Rows from block 3 of a small image classifier, named by matrix and row number. Rows with one number within an expert belong to one neuron, the router's apart. Each number is 128 + 32 x the weight over its row's rms, rounded and kept within 0 to 255. All counts start at 0.
Before each expert's rows are labels from the 100 images, of 14848, where the router gives the expert most weight on average: "peak at" is the part of the image that holds the peak. Only what is clearly more common there than usual is listed. The data: photos of plants, animals and fungi (iNaturalist).
# router: router (model.blocks.3.mlp.router.weight, 16x96), inputs 0-95
# up: expert up (model.blocks.3.mlp.up, 16x96x96), inputs 0-95
# down: expert down (model.blocks.3.mlp.down, 16x96x96, transposed), outputs 0-95

# expert 13
peak at: bottom centre
router.13 [172 114 127 128 166 154 105 169  86 195 143  88 125  94 120  80 160 134 170 121 101 193 121  80 201 142  86 122 105 140 130 144 182 129  99 183 108  96  71 100  81 167 119 168 152 139 132 121 113  87 141 140 141 165 140 106  86 126 103  89  54 107 115 148  96 104  79 189  94  84 163 150 127 147 166 137 169 100 116  99 131 168 101 133 112 161 154 151  91 170 140  93 130 146 157 134]
up.0 [ 92 102 113  84 156 114 125 123  88 148 130 108 154 209 133 133  54 118 121 114 137 131 108 158  74 142 141 116  77  78 100 117 158  47  92 105 130 140 153 113 148 178 103 137  99 114  95 191 110 118 116 162 129  76 162  86 185 161  64 178  88 158 125 106 145 174 107 173 143 190 127 135 134 140 109  88 117 133 151 157 186 144 137 146 137 160 152 162 113 143 125 121 138 142 129  56]
down.0 [113 127 138 183 202 151 110 161  98 100  89  96 139 197 118  89  84 167  95 156  77 120 114 119 106 190 122  84 123  82 144 153 132 117 146 116 190 148 143 123 162 132 148  93 139 117 150 112 130 121 145 147 101 120  74 115 163 114  97 180 172 107 177 165 131 168 110 107  87 189 116  97 169 177  95  86 136  90  78 118 137 109 151  52 116 149 160 127 110 111 120 164 154  89  94  99]
up.1 [158 201 101 177  98 205  62 160 184 164 131 121 198 119  98 130 146 121  85 107 138 162 164 148 165 107  80 116 142 109 119 108 142 130 128 140 103 106  94 131 163 172 143 121 136  65 147 117 125  83 108 110 177  66 148 137 107  79 164 118 131 149 136  91 121 142 113 109 207 139 106 111 139  68 116 144 116 149 185 121  82 119  95 177  83 143 167 142  86 125 152  87 123 136 120 135]
down.1 [156 152 143 104 133 116  93 117  33 130 141 184 123 142 138 174 102 159 113 128 145  81 149 108 140 128 125  91 109 212 146  76 156  84 129 126 165 151 111 127 192 106 107  89 131 107 116 146 126 145 122 157 166 160  66 134 180 123  63 118 124 119 108 124 178 145 156 155 151  96  77 114 134 137  69 149 115 149 134 148 167 141 193 120 128 130 109 106 153  98  94 199 192 119 152  83]
up.2 [ 96 101  69 133 136 144 153 150 130 135  97 194  70 185 152 151 114 114 103 124  92 116  75 135  77 158 187 120 130 120  94 137 156 155 121 114 132 162 101 105 140 122 148  97  44 183 171  65  66 130  93 133 104 119 171 171 188 126 164 137 127 130 153 131 128 110  92 115 112 128 120  97 145 146 168 160 152 119 125 137 166 107 135  72 207 133 113 144 160 157 157 152 147  53 124 131]
down.2 [151  78 145 123 113 104 119 153 149 145 186 178 104 137 121 100 128 127 178 105 102 187 131 150  82 114 140 138 111  99 175 157 188 140 100 147  80 111  86  90  93 158 192 152  93  97 136 153 133 139 135 176 120  84 145 149 141  76 142  94  91 186 100 148 146  91  84 149 150 118 148 148  72  74 136 152 138 110 202 132 123 175  78 145  88 155 112 145 121 131 133 147 139  54 184 137]
up.3 [118 121 113 132 169 118 140 138 107 159 102 196 102 200 185 139 109 133 126 124 129 153 145 124  97 143 187 171 120 114  95 173 144 122 139 107 149 157 105 112 123 153 122 122 110 169 118  80  96 113 132 141 105 150 121  87 182 135 136 143 127  31 131 164 129  80  86 110 115 139 154  71 174 182 174 177 161  60 121  84 151 152 118  30 154 136 119 105 111 118 102 149 162  91 109 126]
down.3 [128  80 154  85 127 167 147 107 128 173 152 200  69  96 124 115 146 135 146 132 112 173  95 171  99 116 155 116 105 148 134 144 177 129 116 151  97  84  88 107 114 121 139 167 106  86 131 158  91 168 119 181 118  95 157 147 131 130 155  64 109 204  62 133 159 128 107 124 144 136 147 154 121  72 162 148 133 133 214 103 115 139  54 137 154 143  78 142 141 131 155 124 149  67 135 179]
up.4 [139 162  92 167 132 189 114 131 160 132 115 117 124 187 127  99 104 153  84  56 113 120 123 111  85 152 100 148 115  88 120 179 188 140  79  96 139 169 170  91 146 135  79 114 119 120  73  62 106 124 124 167 105 138 127  82 111 129 167  88 100  77 199 121 141 170  90 143 133 129 165  87 139 176 172 127  81 101 122 129 213 119 119  75 133 152 135  99 131 122 146 130 174 143 112 130]
down.4 [116 109 169 103 152 125 102  91 111 141 155 180  70 112 102  58 120 146 167 151  94 184 173 140  90 178 182 132 100 142 151 151 154 157 132 176 147 111  94 112  87 118 136 158 132 131 127 129 112 138 168 173 146  96 112 128 129  81 103 100 120 182  82 195 152  99  78 135  84 181 138 150  83 115 169 141 169 133 128 130 136 188  82  94 126 147  76  87 109 143 158 147 116  57 154 144]
up.5 [115 181 125 126 132  82 134 103  76 156 144 168 115 123 115 133 147 165 124 151 126 127 149  93 154  98 132  80 118 155 140  99 143  70 133 114 189  91 174 188 148 118  65 132 145 156 115 153 155 118  78 195 140 151 156  75 112 166  62 210 173 123  88 130 208 142 125 145 143 139 122 152 127 173 118 142 145 129 120 100 151 154 152  85 159 122  47  73 118 122 112 124 149 126 119  92]
down.5 [105  98 164 137  57  96 166 167 126 161 138 135 128  65 107 155 139 151 153 147 122 146  73 110 138  71 121 131  89 171 100 116 140 123  74 126  86 115  87 175 133 147 209 160 103 106 151 174 115 152 100 128 147  90 142 186 151 113 139 114 127 171  81 106 141 127 150 128 163 127 145 170  83  43 132 119 130  85 157 158  68 161 154 212 139 115 117 157 118 163 113 114 115 129 162 144]
up.6 [132 104  55 142  88 205 184 121 104 150 118 124 102 126 110 141  83 137 113 113  95 125  41 148  83 124 120 116 124 105 104  84 130 162  63 111 145 163  80 173 132 134 134 101  81 161 163  38  63 168 129 139 120  90 148 148 146 115 154 141 147 152 148 144 113 164 110  97 130 143 134  58 178 115 134 108 110 105 108 133 138 127 149 146 209 153 149 154 147 151 135  85 135  96 141 149]
down.6 [108  68 151 145 128  59 171 173 124 137 156 139 106  97 149 131 117 118 188 149  88 191 111 172  80 114 135 122 106 164 112 118 141 141 126 117 112 130  40  99 105 148 228 135  87 118 122 183 106 126 169 154 101 138 148 152 174 145 127 107  97 144  76 131 128 111 101 184 108 139 162 148 102 105 106 127 154  73 193 152 121 155 128 147 108 155 112 139 128 108 103 177 152  88 175 168]
up.7 [ 91  85 110 135 153 164 163 158 142 146 101 158 194 124 139 152 136  69 159 112 156 132 127 105 114  83 139 172 163  46  87 136 147 117  95 130 105 137  98 105  97 186 165 128  92 123 107  76  90 134 124 118 145 146 136 132 125  69 187 102 108  71 141 124 138  92 156  40 117  88 174 146 116 126 227 140 113  76 117  74 142 120 123 160 139 120 128 138 105 123 158 133 172 114 126 154]
down.7 [153 162 125  85 116 160 189 167 123 177 135 153 120  86 175 150 198 100 146  68 146 167 136 144 151  55 167 130 132 170 113 104 158  88 123 156 112  61  71 135 156 120 123 178 105 101 101 128 121 116 122 106 112 137 167 111 132  90 169  66 105 100  97  98 170 123 115 117 145  61 169 168 103 128 142 157 123 104 206  82 126 141 102 171 153 126 113 101 103 120 122 127 157 125 124 182]
up.8 [140 162 141 221 110 203 133 127 172 156  96 105 197 110 112 130 121 126  77  75 116 122 126 160 145 139 102 113 126 102 103  89 158 148 130  81 126 133 119 144 145 167 125  82 149  98 159 111  93 117  94 110 119  87 173 103 121  84 186 149 157 152 202 157 111 141  99 118 174 127 135  80 113  88 155  63  94 190 114 169  78  88 121 169 116  97 171 166 122 146 130 115 139 126 112 125]
down.8 [185 137 142 133 107  70 127 161  48 124 171 155  88  84 155 139 117 171 159 134 150 167 138 143 122  95 123 119 107 172 158  85 137  99  74 154 138 117  83 137 154  99 105 132 114  88 109 161 105 166 133 144 158 142 121 139 204 111  54 101 112 162  85 113 109 149 152 130 139  92 139 149 130 114 103 139  97  76 127 147 131 167 156 159 150 169  92 132 179 108  74 177 211  86 158 110]
up.9 [ 94  97 142 117 161 116 139 153  71 146  90 140 170 132 163 152 140  92 171 133 194 142  96 113 130  77 159 152 170  56 103 139 138 104  94 141 128 111 136 128  96 151 137 161  85 125 107  69 154 128 143  85 112 164 130 104 131 130 137 100 100  52  97 102 131 100 161  32 122 110 172 147 141 181 181 148 114  42 129  51 143 138 116 125 129 122 132 111  86 126 112 146 176 146 120 137]
down.9 [132 110 122  58 103 165 193 134 157 204 129 140 104 104 152 142 195 101 154 123 164 157 120 113 153  82 176 120 115 140  88 142 147  95 130 117  69  72  93 131 128 131 145 176 119 118  90 153 121 157 121 112 133 140 160 125 100  97 196  75 105 109  89 111 153 114  98 102 158  67 146 175 109  93 155 152 159 106 183  74 118 134 123 168 146  95  60 103 133 132 152 112 132 142 140 194]
up.10 [150 178 131 155 121 120  97 132 109  56 126 131 141 111 129 191 135 157 140 179 151  94 113 147 135  85 162 151 140 125 170  69 129 137 133  96 133 128  96 171 103  93 109  91 131  94 123  82 156  89 147 179 167 178  61 157 131 113 110 119 116 137 135  81 149 105 187 119 163  86  91 153 164 163  55  76  92 107 106 115 126 113 151  93 116 105  98 119 174 105 149 164 191 126 147  58]
down.10 [131 123 179 128 152 186 157 133 106 125 107 112  79 135 142  78 182 157 153 167 105 202 184 120 140 111 113 121 179 126 101 128 103 172 149 147 111  72 144 106 107  83  69 156 174 109 151 170 146 129 122  78  87 147 224  84  99 139 124 128  98 114 156 111  83 142 106 116  76 153 133 102 187 146  86 125 101 142 109  93 142  94  74 115 123 178  98 118 126 122 111 136 111 153  91 172]

# expert 10
peak at: top right
router.10 [114  84  90 144 157 168 177 161 128  77 133 128 138 118 172 128  62 132 151 128  83  95 113 170 129 121 152 149 171  86 138 122  78 194 141 105 119 177  95 144 107 133 172  70 129 129 190  74  98 124 162 121 109  67 136 148 212 116 159 167 111 163 152 102  71 106 143 114 104 166  92 111 122 139  77 123  83 128 118 155  78  80 132 111 129 119 126 167 166 134 171 158 128 131  88 111]
up.0 [156 116 105  36 148 160 138  93 110 142 176 135 134 159 199 137 111 115 123 119 109 119 117 105 175 106 163 147 139 112  94 155 134 128 165 142 113 143 106  85 118 168  77 128 111 106  53 189  96 104 151 110  73 104 187  97 129 172 128 141 113 125 148  77 122 174  77 119 122 118 164 109 158 170 187  80 143 138  43 121 126  83 148 132  89 161 151 139 110 132 129 154 128 186  99 140]
down.0 [207 110 138  65 119  98 110 110  81 134 145 117  97 128 149 171 135 155 137 169 137 107 126 185 118 135 185 140 113 182 142 123 156 120 167 173  91 155  56 112  92 107 153  92  90 102 113 144 138 122 208 162 121 126 100 144 155 133 126  97 171 153  72 113 165 116 133 109 141 139 141 127 160 141 161 121 128  92 148 105 106 136 185 146 113 116 101 164 186  31 103 199 136 104 128 120]
up.1 [ 47 153 141 129 107  76 139 150  44 115 126 153 104 100 140 128  94 154 191 178 177 134 167 118 112  83 116 140 169 168 155 115  92 116 126 132 164  95 140 228 120 132 115 119 124 125 130 128 174 132 147 186 146 124 160 126 171 136  70 154 108 143  63  92 100  83 186 133 138 135  84 165 150 129  74 156 112 115 116 122  97 157 161 149 146 115  99 117 150 109 126 162 139 150  98  81]
down.1 [104 140 137 183 165 134 109 135 167  98  80 157 117 188 128 101  93 136 102 166 136  96 108 126  95 102  99  81 113  90 175 193 125 131 164 100 136 167 160 135 153 143 113 118 118  97 161 136 114 119 119 152  93  95 124 125 129 209 161 202 174 134 181 179 109 100  72 123 110 180  77  90 169 142 140  89 174 157 161 178 141 105 159  69 150 126  97 149 107 142 161 120 131 136  90 102]
up.2 [145 102  94  51 125 141 110  76 135 143 134 101 109 147 123  84 147 113  86  98 107 144 105 119 110 160 157 141 112  68  88 132 157 139 127 114 123 140 118  66 114 168 115 133 144 212 134 125  84 161 146  99 139 112 160 129 129 187 161 101 132 152 159 185 128 192  90  80  75 138 144  96 154 174 187  53 125 173 188 122 174 115 116 103 179 138 142 119 127 152 152  80 120 156 109 152]
down.2 [151 111 133  65  93 107 120 128 106 172 176  56 120  82 139 154 157 155 154 123 149 108  84 146 180 130 202 139 119 188 105 135 125 163 113 194 107 104  78 165  60  85 135 118  97 153 131 141  95 119 194 137 139 133 157 177 180 104 148 107 164 174  69 122 123  88 123  99 144 142 124 125 147  99 155 101 129 107 118 104  62 129 145 151 111 121 111 153 177  88 162 137 126  87 114 170]
up.3 [127 108 100 117 123 139 107 104 182 126 130 136 160 151  84 110 137 106  77  96 108 161  98 119 105 172 181 112  99  95 133 138 158 121  89 116 143 166 149  81 146 190 138 126 134 189 161 102  81 214  89  99 182  97 108 153 134 145 123 161 133 150 151 215 146 164 105 125 121 142 135  99  95 146 173 121 107 110 195 133 173 145 106  82 155 117 128 106 145 156 143  28  96 118 111 147]
down.3 [137  88 170 102  89 151 126 151 144 127 176  94 113  82 122 138 170 175 181 151 122 144 129 170 177 133 123 168 137 204 129 114 128 187 117 180  96 105 105 153  64 109 168 151 158 170 174 137  79 117 140 127 117 131 168 169 119 101 141  77 155 206  94 130  66 112 115 144 139  97 101 156 146  88 104 128 108 152 106 137  74 116 117 140 142 131  92 183 132 166 149 114  64 119 117 177]
up.4 [137  91  63  84 110 163 114 105 168 126 118 122 126 150 106 100 120 121  73 113  91 151  80 110 113 155 147 125 105  95  95 100 162 146 117 138 135 177 133  78 124 153 111 127 149 203 150 139  58 174  96  97 142 109 147 113 134 205 135 129 138 168 156 186 133 178  60  93  79 145 159 116 118 153 165  98 111 123 199 113 148 115 110 108 198 144 142 143 125 143 143  81 113 131  90 190]
down.4 [156 117 145  56  86  87 152 140 115 145 165  75 132  76 116 183 176 159 148 127 135 121  64 162 181 126 164 162 119 206 134 117 131 164 133 198 105 135  58 139  87 106 155 111 105 148 139 132  91 119 164 104 123  99 157 161 168 102 158 102 151 165  65 123 107  98 127 139 148 105 129 163 141 100 108  95 137 101  86 113  58 145 136 178 103 149 142 181 134 107 150 130 118  97 140 168]
up.5 [161 111 144 126 143  75 145 137 100 123 102 163 122  87 150 104 123 124 147 130 145 163 170 151 161  89 189 135 125  88 110 162 102 118 144 164 136 132  70 124 111 145 148 135  81 141 148  82 157  91 151 127  90 147  82 128 151  82 138  85  88  64  65 106 112  94 106 152  69  97 189 190 139 147 142 200 167  48 106 106 101 146  98 140  79 134 165 122  91 142  89 156 125 112 159  97]
down.5 [ 88 138 159 201 184 142 145 196 107 113 160 136 122 146 139  89 145 110 115 118  91 135 128 122  76 103  86 123 176  70 104 143  78 139 129 171 175  91 171 124 176 116 116 147 162 104 130  95  61 100 124 124 107 160 159  79 152 128 128 174 142  90 153 182 128 134 135 114  87 195 151  80 152 187 123 101 121 118 112  99 141 102 110  73 117 159 113 118 102  97  69 157 145 137  74 111]
up.6 [114  77  83 106 120 153 133  82 164 119 120 116 145 165 116 117  93 104  48  91  95 147 101 130 125 163 151 126 118 111  97 102 163 138  93 106 140 154 147  67  99 170 115 119 139 178 132 135  43 167 113  96 134  94 158 130 153 158 151 154 141 148 158 189 138 186  80 122  79 167 157  95 107 169 172  49 108 147 160 132 149 124 126 104 191 114 154 151 125 175 154  70 117 151 116 153]
down.6 [158 119 171  41  86 104 141 161  78 122 176 105 108  77 115 149 130 142 165 165 145 144  87 189 150 104 150 153 158 220 135  95 138 178 129 168  77 118  75 146  89 128 175 128  89 127 148 172  87 122 180 113 112 111 155 174 148 163 146  97 163 181  92 127 118  84 107 128 136 121 135 154 155  78 117 113 115 129 126 154 101 152 158 156 134 144  95 196 161 111 130 105 105 118 140 153]
up.7 [149 105  95  75 122 182 106 140 158 111  98 102 134  96 101  75 149 129  87 107  98 168 103  91 111 139 103 102 107 121  90 145 167 121  94 131 135 149 130 104 138 127 120 154 212 215 149 114  76 177  98 101 174  83 127 132  93 180 148 121 109 156 143 184 149 153  60 120 156 110  98 135 123 145 143 109 118 151 182 101 150 142 111 101 156 128 163 138 155 185 191  71 103 135 131 184]
down.7 [125 163 140  92  99 125 143 177 127 186 174  99 157  77 116 152 183 159 172 119 116 126 120 169 161 110 169 138 167 139  90 137 119 126 127 164  89  85 120 168 124  71 118 155 121 121 161 101  48 110 122 118 105 133 166 168 169  63 167 119 130 172 107  89  75 140 111  75 139 112 100 159 164 120 157 127  88 123  50  73  97 107 105 154  92 119 102 150 137 162 161 106 108 104 138 183]
up.8 [ 93  86 106 119 126  88 139  86 137 115 156 115 136 180 150 154 114  66 121 104 132 126  81 120 145 128 177 112 118 104 150 111 115 117 111 119  93 126 166  89 147 174 155 116  76 137  74 123 107 137 114 151  93 116 140 111 157 102 159 152 110 136 151 157 142 166 161 115  88 157 165 100  76 220 151  91 113 121 162 127 193 107 157 105 195 101  84  76 131  55 104 162 180 193  98 112]
down.8 [130 114 169  80  96 100  96  87 134 130 112 121  77 104 142  88  76 163 181 220 115 130  92 167 150 138 122 128  89 226 137 156 128 151 117 131 113 138  93 109  60 113 164 151 140 172 168 190  87 137 118 139 126 125  99 140  94 141 122 120 163 169 104 162 125 111  89 161 109 129  88 132 146  72 114 122 151 155 198 169 117 109 157 127 155 134  91 180 103 119 145 110  89 117 105 166]
up.9 [114 145 113 109 122 149 126  83 129 183 136 179 132 144 121 127 147  94  89  94 146 149 139  74 158 126 167  94  62 116 112  94 149  81 110 117 142 106 175 121 171 196  96 168 101 152  86 151  99 183  92 137 146 142 120  71  74 156 105 147 112  90 129 137 190 156  79 177 111 100 159 151  41 131 173 120 158 117 130 154 166 175 134 124 166 114  92  81 104 142  84  97 150 135 149 145]
down.9 [178  46  56 151  77 137 151  68 117 157 112 155 100 120 115 167 142 152  89  66 167 104 136 112 136  85 159 122 115  81 149 140 155  60 125 140  81  96 178 135 116  86 105  88 135 128 109  76 206 152 124 149 154  85 134 182 136 120 140 114 125 137 106  86 198 167 147 130 131 108 153 151 134 106 121 161 164 100 131 118 136 178 164 150 106  88  97 104 157 150 135 120 138 130 113  84]
up.10 [126  99 112 135 133 151 139 114 143 142 206 139 117 165 211 145 103  79 136 137  84  99  53 100 149  83 147  95 106  96 130 103 168 116 179  92 104 149 132 149 104 194 128 135  84 116  64 171 133 115 131 167  94  88 154 115 135 201 139 169 160 144 127  72 111 124  82 179 133 115 155 112  98  92 155 130 172 105  57 156 122 131 148 112  83 136 147 142  93  98 104 163 127 123 104 126]
down.10 [ 95  98 172  99 136  75 110 167  93 127 212  90 146  96 121 148 109 126 140 170  99 157 124 176 134  85 148 125 105 140 145 150 197 121 154 138  53 137  82 127 112 156 191 112  89  63 108 182 112 125 194 166 118 108 133 157 160 153 121  91 130 152  72 119 137 121 107 153 169 120 156 137 124 126 103 100 166 119  96 135  91 159 162 141 101 133 170 171 143  50 114 166 103 110 146 129]

# expert 8
peak at: top right
router.8 [105 132 123  86 154 128 136 178 157 147 173 103 100 186 202  80 135  77 103 142  89 141 153 110 137 104 135  61 147  95 130 138 159 122 151 129 123  83 140 131 104 173  54 144 109 119  94 162 125 125 174 157  72 147 141 117 178 173 128 115 142 188 120  99 121 143  84 148  84 164 185  70 123 167 144 100 170 119  81 123 172  92 120  91  78 160 143  99 133 109 101 158 114 106  85 135]
up.0 [125 159 107  99 112 114 118 115  43 149 139  60 144 139 125 124  89 114 157  88 138 163  89 105 105 113  98 134 128 104  56  72 133  60 107 176 109 110 149 148 124 124  98 130 147 145  84 139 102 112 124  77 144 112 186  97 164 166  68 159  82 129 138 120 131 178 114 149 157 151 136 160 150 138  62 121  66 176 133 135 170 158 134 157 167 154 145 144  91 166 140  55 149 155 154 109]
down.0 [115 112 149 166 189 126 140 148 134 122  58 145 143 194 135  77 122 145 127 169  92 157 127  86 111 136  90  88 147  96 101 124 116 128 150 143 157 105 158 127 154 125 122 176 167 143 149 120 116 136  94  95 109 137 156 113 117 137 110 194 135  94 172 206 105 130 105 130  92 160 102  84 191 162 105 108 149 157 113  91 140 110 115  18 138 163 117 154  35 172 127 135 117 115 107 113]
up.1 [102 120 169 108 135 153 185 165 171 180 146 187  63  92 137 124 168 120 108 142 139 119 128  84 147  43 155  76 151  76 148 138 102 109 140 171 131  85 134 152 123 150 115 134 117 127 143 150 113 201 111 125 109  99 140 141 162 181 176 174 190 159 100 123 119 137 132 107 134 126 143 109  98 114 141 140 223 153 128 117  81 140 140 144 117 103 120 111 147 138 151 158  84  59  70 135]
down.1 [ 69  80 125 115 132 156 115 186 130 182 156 131 149 157 134 146 159 130 145 153  57 128  76 123 133 106 156  65 102 115 114 181 169  79 148 102 125 123  88  96 118 110 160 131  68 180 143 129  78 123 140 171  73 103 110 148 157 101 126 109 137 133 133  70 174 174  52 167 121 122 210  93  84 167 140 117 170 101 117  89 119 109 137 130 113 112 134  96 168 123  97 134 140  88 139 136]
up.2 [124 133 148 111 150 127 136 175 161 159 189 196  52 155 160  93 124  84  93 109 104 117 128  97 105  78 156  61 149  77 163 134 130 126 132 172 134  92 140 159  97 153  97 137  84 118 160 139 112 185 109 140 104  62 143 137 215 185 148 146 139 152 116 121 105 137  96 106 114 153 139 120 106 133 138 129 192 139 115 110 123 137 124 141 100 144 166 124 121 141 132 101  90  30  77 124]
down.2 [ 66  81 122 145 144  98 125 180 134 146 170 134 159 151 162 152 171 103 174 150  68 131  86 115 148 101 134  90  93 129 106 148 175 103 133 100 118 115  93 107 105 143 197 129  94 157 139 137  84 166 150 161  88 129  88 138 140 103 117  98 119 129 102  96 183 152  78 197 132  85 192 122  64 137 137  89 160  74  95 121  92  94 152 125  77  71 124 116 179 110  96 137 119 120 155 156]
up.3 [160 104 167  58 143 147 186 123  93 181 122  75 146 140 143 143 140 120 129  87 162 144  98  72 120  99 151 165 159 124  84 120 153  92 124 180 129  87 166 125  97 104 131 140 155 114  88 154 131 135 130  28 117 141 173  86 127 137  65  96  68  85 133  79 134 153 150 107 164 116 154 152 151 127  89 143 116 146 138 100 188 179 144 153 134 127 136 125 136  93 109 148 163 208 139 159]
down.3 [156 161 148 150 174 171 135 150  97 115  85 137 109 162 124  84  99 169 105 151 121 171 157 111 125 128  77 107 163  85 106  98 116 135 142 150 170  93 163 126 115  76  82 146 194 108 129 131 154 128 157  90 118 136 194  94 123 168  97 190 102 119 154 164  91 156 116 111  72 174 107  94 183 201  62 123 120 136 107 112 153 108  81  71 159 178 124 139  98 162 107 110 158 111 103 122]
up.4 [124 114 124  91 165 146 134 175 150 137 189 207  73 140 124  86 154 101  87 118  84 119 143 121 109  82 145  88 158  67 176 160  96 117 137 150 129 123 135 156 102 170  80 138 115 128 171 156 123 153 112 152 104  56 132 154 196 182 157 151 147 160 106 117 101 154  97 130 114 167 156 120 107 133 139 116 187 141 150 113  91 127 103 131  97 155 141 141 121 147 132 101  94  20  77 139]
down.4 [ 59  90 142 134 148 101  93 143 132 149 168 135 163 151 126 181 177 104 168 165  79 138 123 126 135 114 151 117 115 138 117 179 148 102 141  95  94 121  85  97 110 160 205 130 109 124 144 136  79 168 122 184  75 117  70 127 143 116 121 100 110 148 110  84 173 160  99 203 130  92 189 118  81 155 158 125 163  75 115 147 116 134 179 121  64  69 125  85 176 115 120 143 136 127 128 145]
up.5 [120 144 142 114 150 136 151 198 170 187 174 207  69 123 148  91 158 109 101 108 103 132 148  96 121  77 134  83 168  49 143 134 100 106 149 148 146  93 149 145 126 126  91 143 105 116 154 124 118 159 115 143 107  66 149 153 174 189 154 149 185 157  90 100 106 146 106  96 136 146 153  99 148 128 156 139 181 145 115 104 105 112 118 114 116 125 142 138 150 136 134 122  86  38  48 140]
down.5 [ 83  78 110 123 145 122 132 159 133 188 173 147 149 151 158 152 157 111 161 164  84 127  95  97 145  86 162 102  84 113 106 193 163  91 141  77 119 144  87  98 142 126 191 117  92 153 114 125  93 145 136 185 114 130  86 167 140 101 117 106 130 150 137  76 191 171  98 177 154  99 191 110  71 132 148 129 190  80 101 122 106 147 139 152  75  92 137  92 187 116 110 124 138 103 142 118]
up.6 [133 132 145  72 145 124 167 184 116 194 174 132 109 139 142  91 141  99  86 119 108 112 116  74 101  92 165  99 118 104 131 123 149  91 122 170 115  89 117 171  85 161 118 130  72 128 133 167  87 175 110 117 125  52 198 132 194 199 120 168 162 143  78  75 127 132 115 115 134 181 134 139 140 103  91 140 180 163 116 116 117 175 129 139 124 132 144 146 106 164 164 107 108  64 101 133]
down.6 [101 106 107 156 145 161 154 180 121 139 143 136 172 188 151 159 178 110 118 165  88 124  67 114 154  58 159  93 113 107 101 158 159 118 125 114 105 127 120 101 128 100 166 132 120 177 118 137  97 156 132 183  78 173  95 126 141 108  99 114  76 114 127  61 173 162 114 156 128 120 205  94  90 152 131 111 140  39  78 111 117  78 140 132  84  91 137 107 169 117  82 112 129 100 103 146]
up.7 [107 109 120  66 135 115 120 130  37 163 136  88 119 143 132 125  87 120 125 123 128 142  81 103 101 134 140 134 144  95  78  80 145  40  51 181 139  97 146 152 117 139 122 126  84 140  80 125 114 127 132 105 139 123 146  89 167 174  55 165 104 128  97 143 144 177 131 131 159 170 140 158 141 147  76 126  90 181 133 128 186 178 137 139 153 139 150 160 103 139 112  99 155 185 174  86]
down.7 [156 112 122 165 194 158 170 162 115  98  41 118 136 195 171 108 111 121 124 176  91 161  93 116 105 126  87 103 177  67 117 112 128 154 140 135 136 127 151 128 128 118 129 155 150 125 138 156 141 137 145  92  73 129 155  87 127 122 114 169 108  96 186 199 104 137 116 128 101 155 116  83 176 150  78 109 148 109  96 107 172  92 123  59 150 160 114 146  66 127  59 144 143 116  89 112]
up.8 [ 97 122 113 115 106 118 122  29 102 123  38  56 127 131 103 125 104 183 138 162 106 154 112 119 139 187 118 126  66 197  68 114 128 130 112 104 118 143 125  94 140 108 139 145 163 192 134 162  87 136 120 100 119 118 101 100  66 155  85 140 140 146 147 199 133 145 110 154 129 170  87 141 143 136 127  74  94 163 130 193 169 126 124 130 159 136 108 158  97 141 134 110 114 151 172 124]
down.8 [117 173 154 135 162 140 120 134 135 123 119 101 127 109  87 112 122 162 112 133 133 187 165 109 105 163  87 143 152 156 118 135  84 176 122 176 134 124 147 127 129  95 101 176 203 137 170 169 114 102 111  51 133 152 149  82  66 134 130 111 108  92 131 172 107 104 110 122  71  86  78 146 167 135  83 141  98 159 200 113 138 126  88  93 104 151 130 119  78 162 170  92  42 151 131 169]
up.9 [131 133 130  91 152 158 157 169 158 179 194 168  65 145 165  89 147  91 119 106 118 101 118 103 119  70 147  87 160  70 163 168 121 116 130 158 146 100 145 159  90 175  97 125 117 101 150 160 113 157 132 133 102  68 172 152 187 176 174 159 155 167 100 112  78 147 117 112 116 153 158  85 115 135 137 153 176 145 136  73  96 155 124 128 112 139 128 132 117 124 137 152 100  33  70 128]
down.9 [ 41  90 120 137 147 119 134 162 116 183 159 124 138 160 135 185 159 118 146 158  65 134  77 107 138  82 151  81  92 118 115 161 163  98 120  81 105 124  69 121 104 157 180 107  88 135 127 137  86 136 143 180 107 126  91 144 138 120 106 119 108 147 128  66 164 167  92 180 130  97 187 102  68 148 152 106 158  82 100 118 110 152 152 145  81  78 139 101 170 108 100 153 181 119 127 113]
up.10 [144  87 145  69 126  97 134 145  56 171 137 102 131 130 139 141 105 130 143  94 151 128  80 136  47 129 115 153 150 109 135 111 146  99  66 197 124 144 146 117  97 103 154 137  77 118 103 117  97 123 153  78 147  58 188 118 174 128  94 144  94 140 120 125 119 126 135 141 132 171 141 149 162 144  70 134 104 156 157 115 199 188 141 151 147 171 129 187  97 125 131 113 181 152 207 131]
down.10 [147 124 121 175 172 184 157 163  96  69 104 109 101 160 136 121  84 145 123 158 111 177 127 122 136 127 117 133 192  58 119  78  97 165 156 120 105 104 145 112 125 106 104 138 176 121 131 139 149 136 169  92 116 133 177  79 116 161  99 154  74  99 171 160  78 145 129 116  60 175 148  92 169 166  57  98 122 126  84 132 186 101  92  95 149 164 126 116  92 111  84 150 161 104 106 114]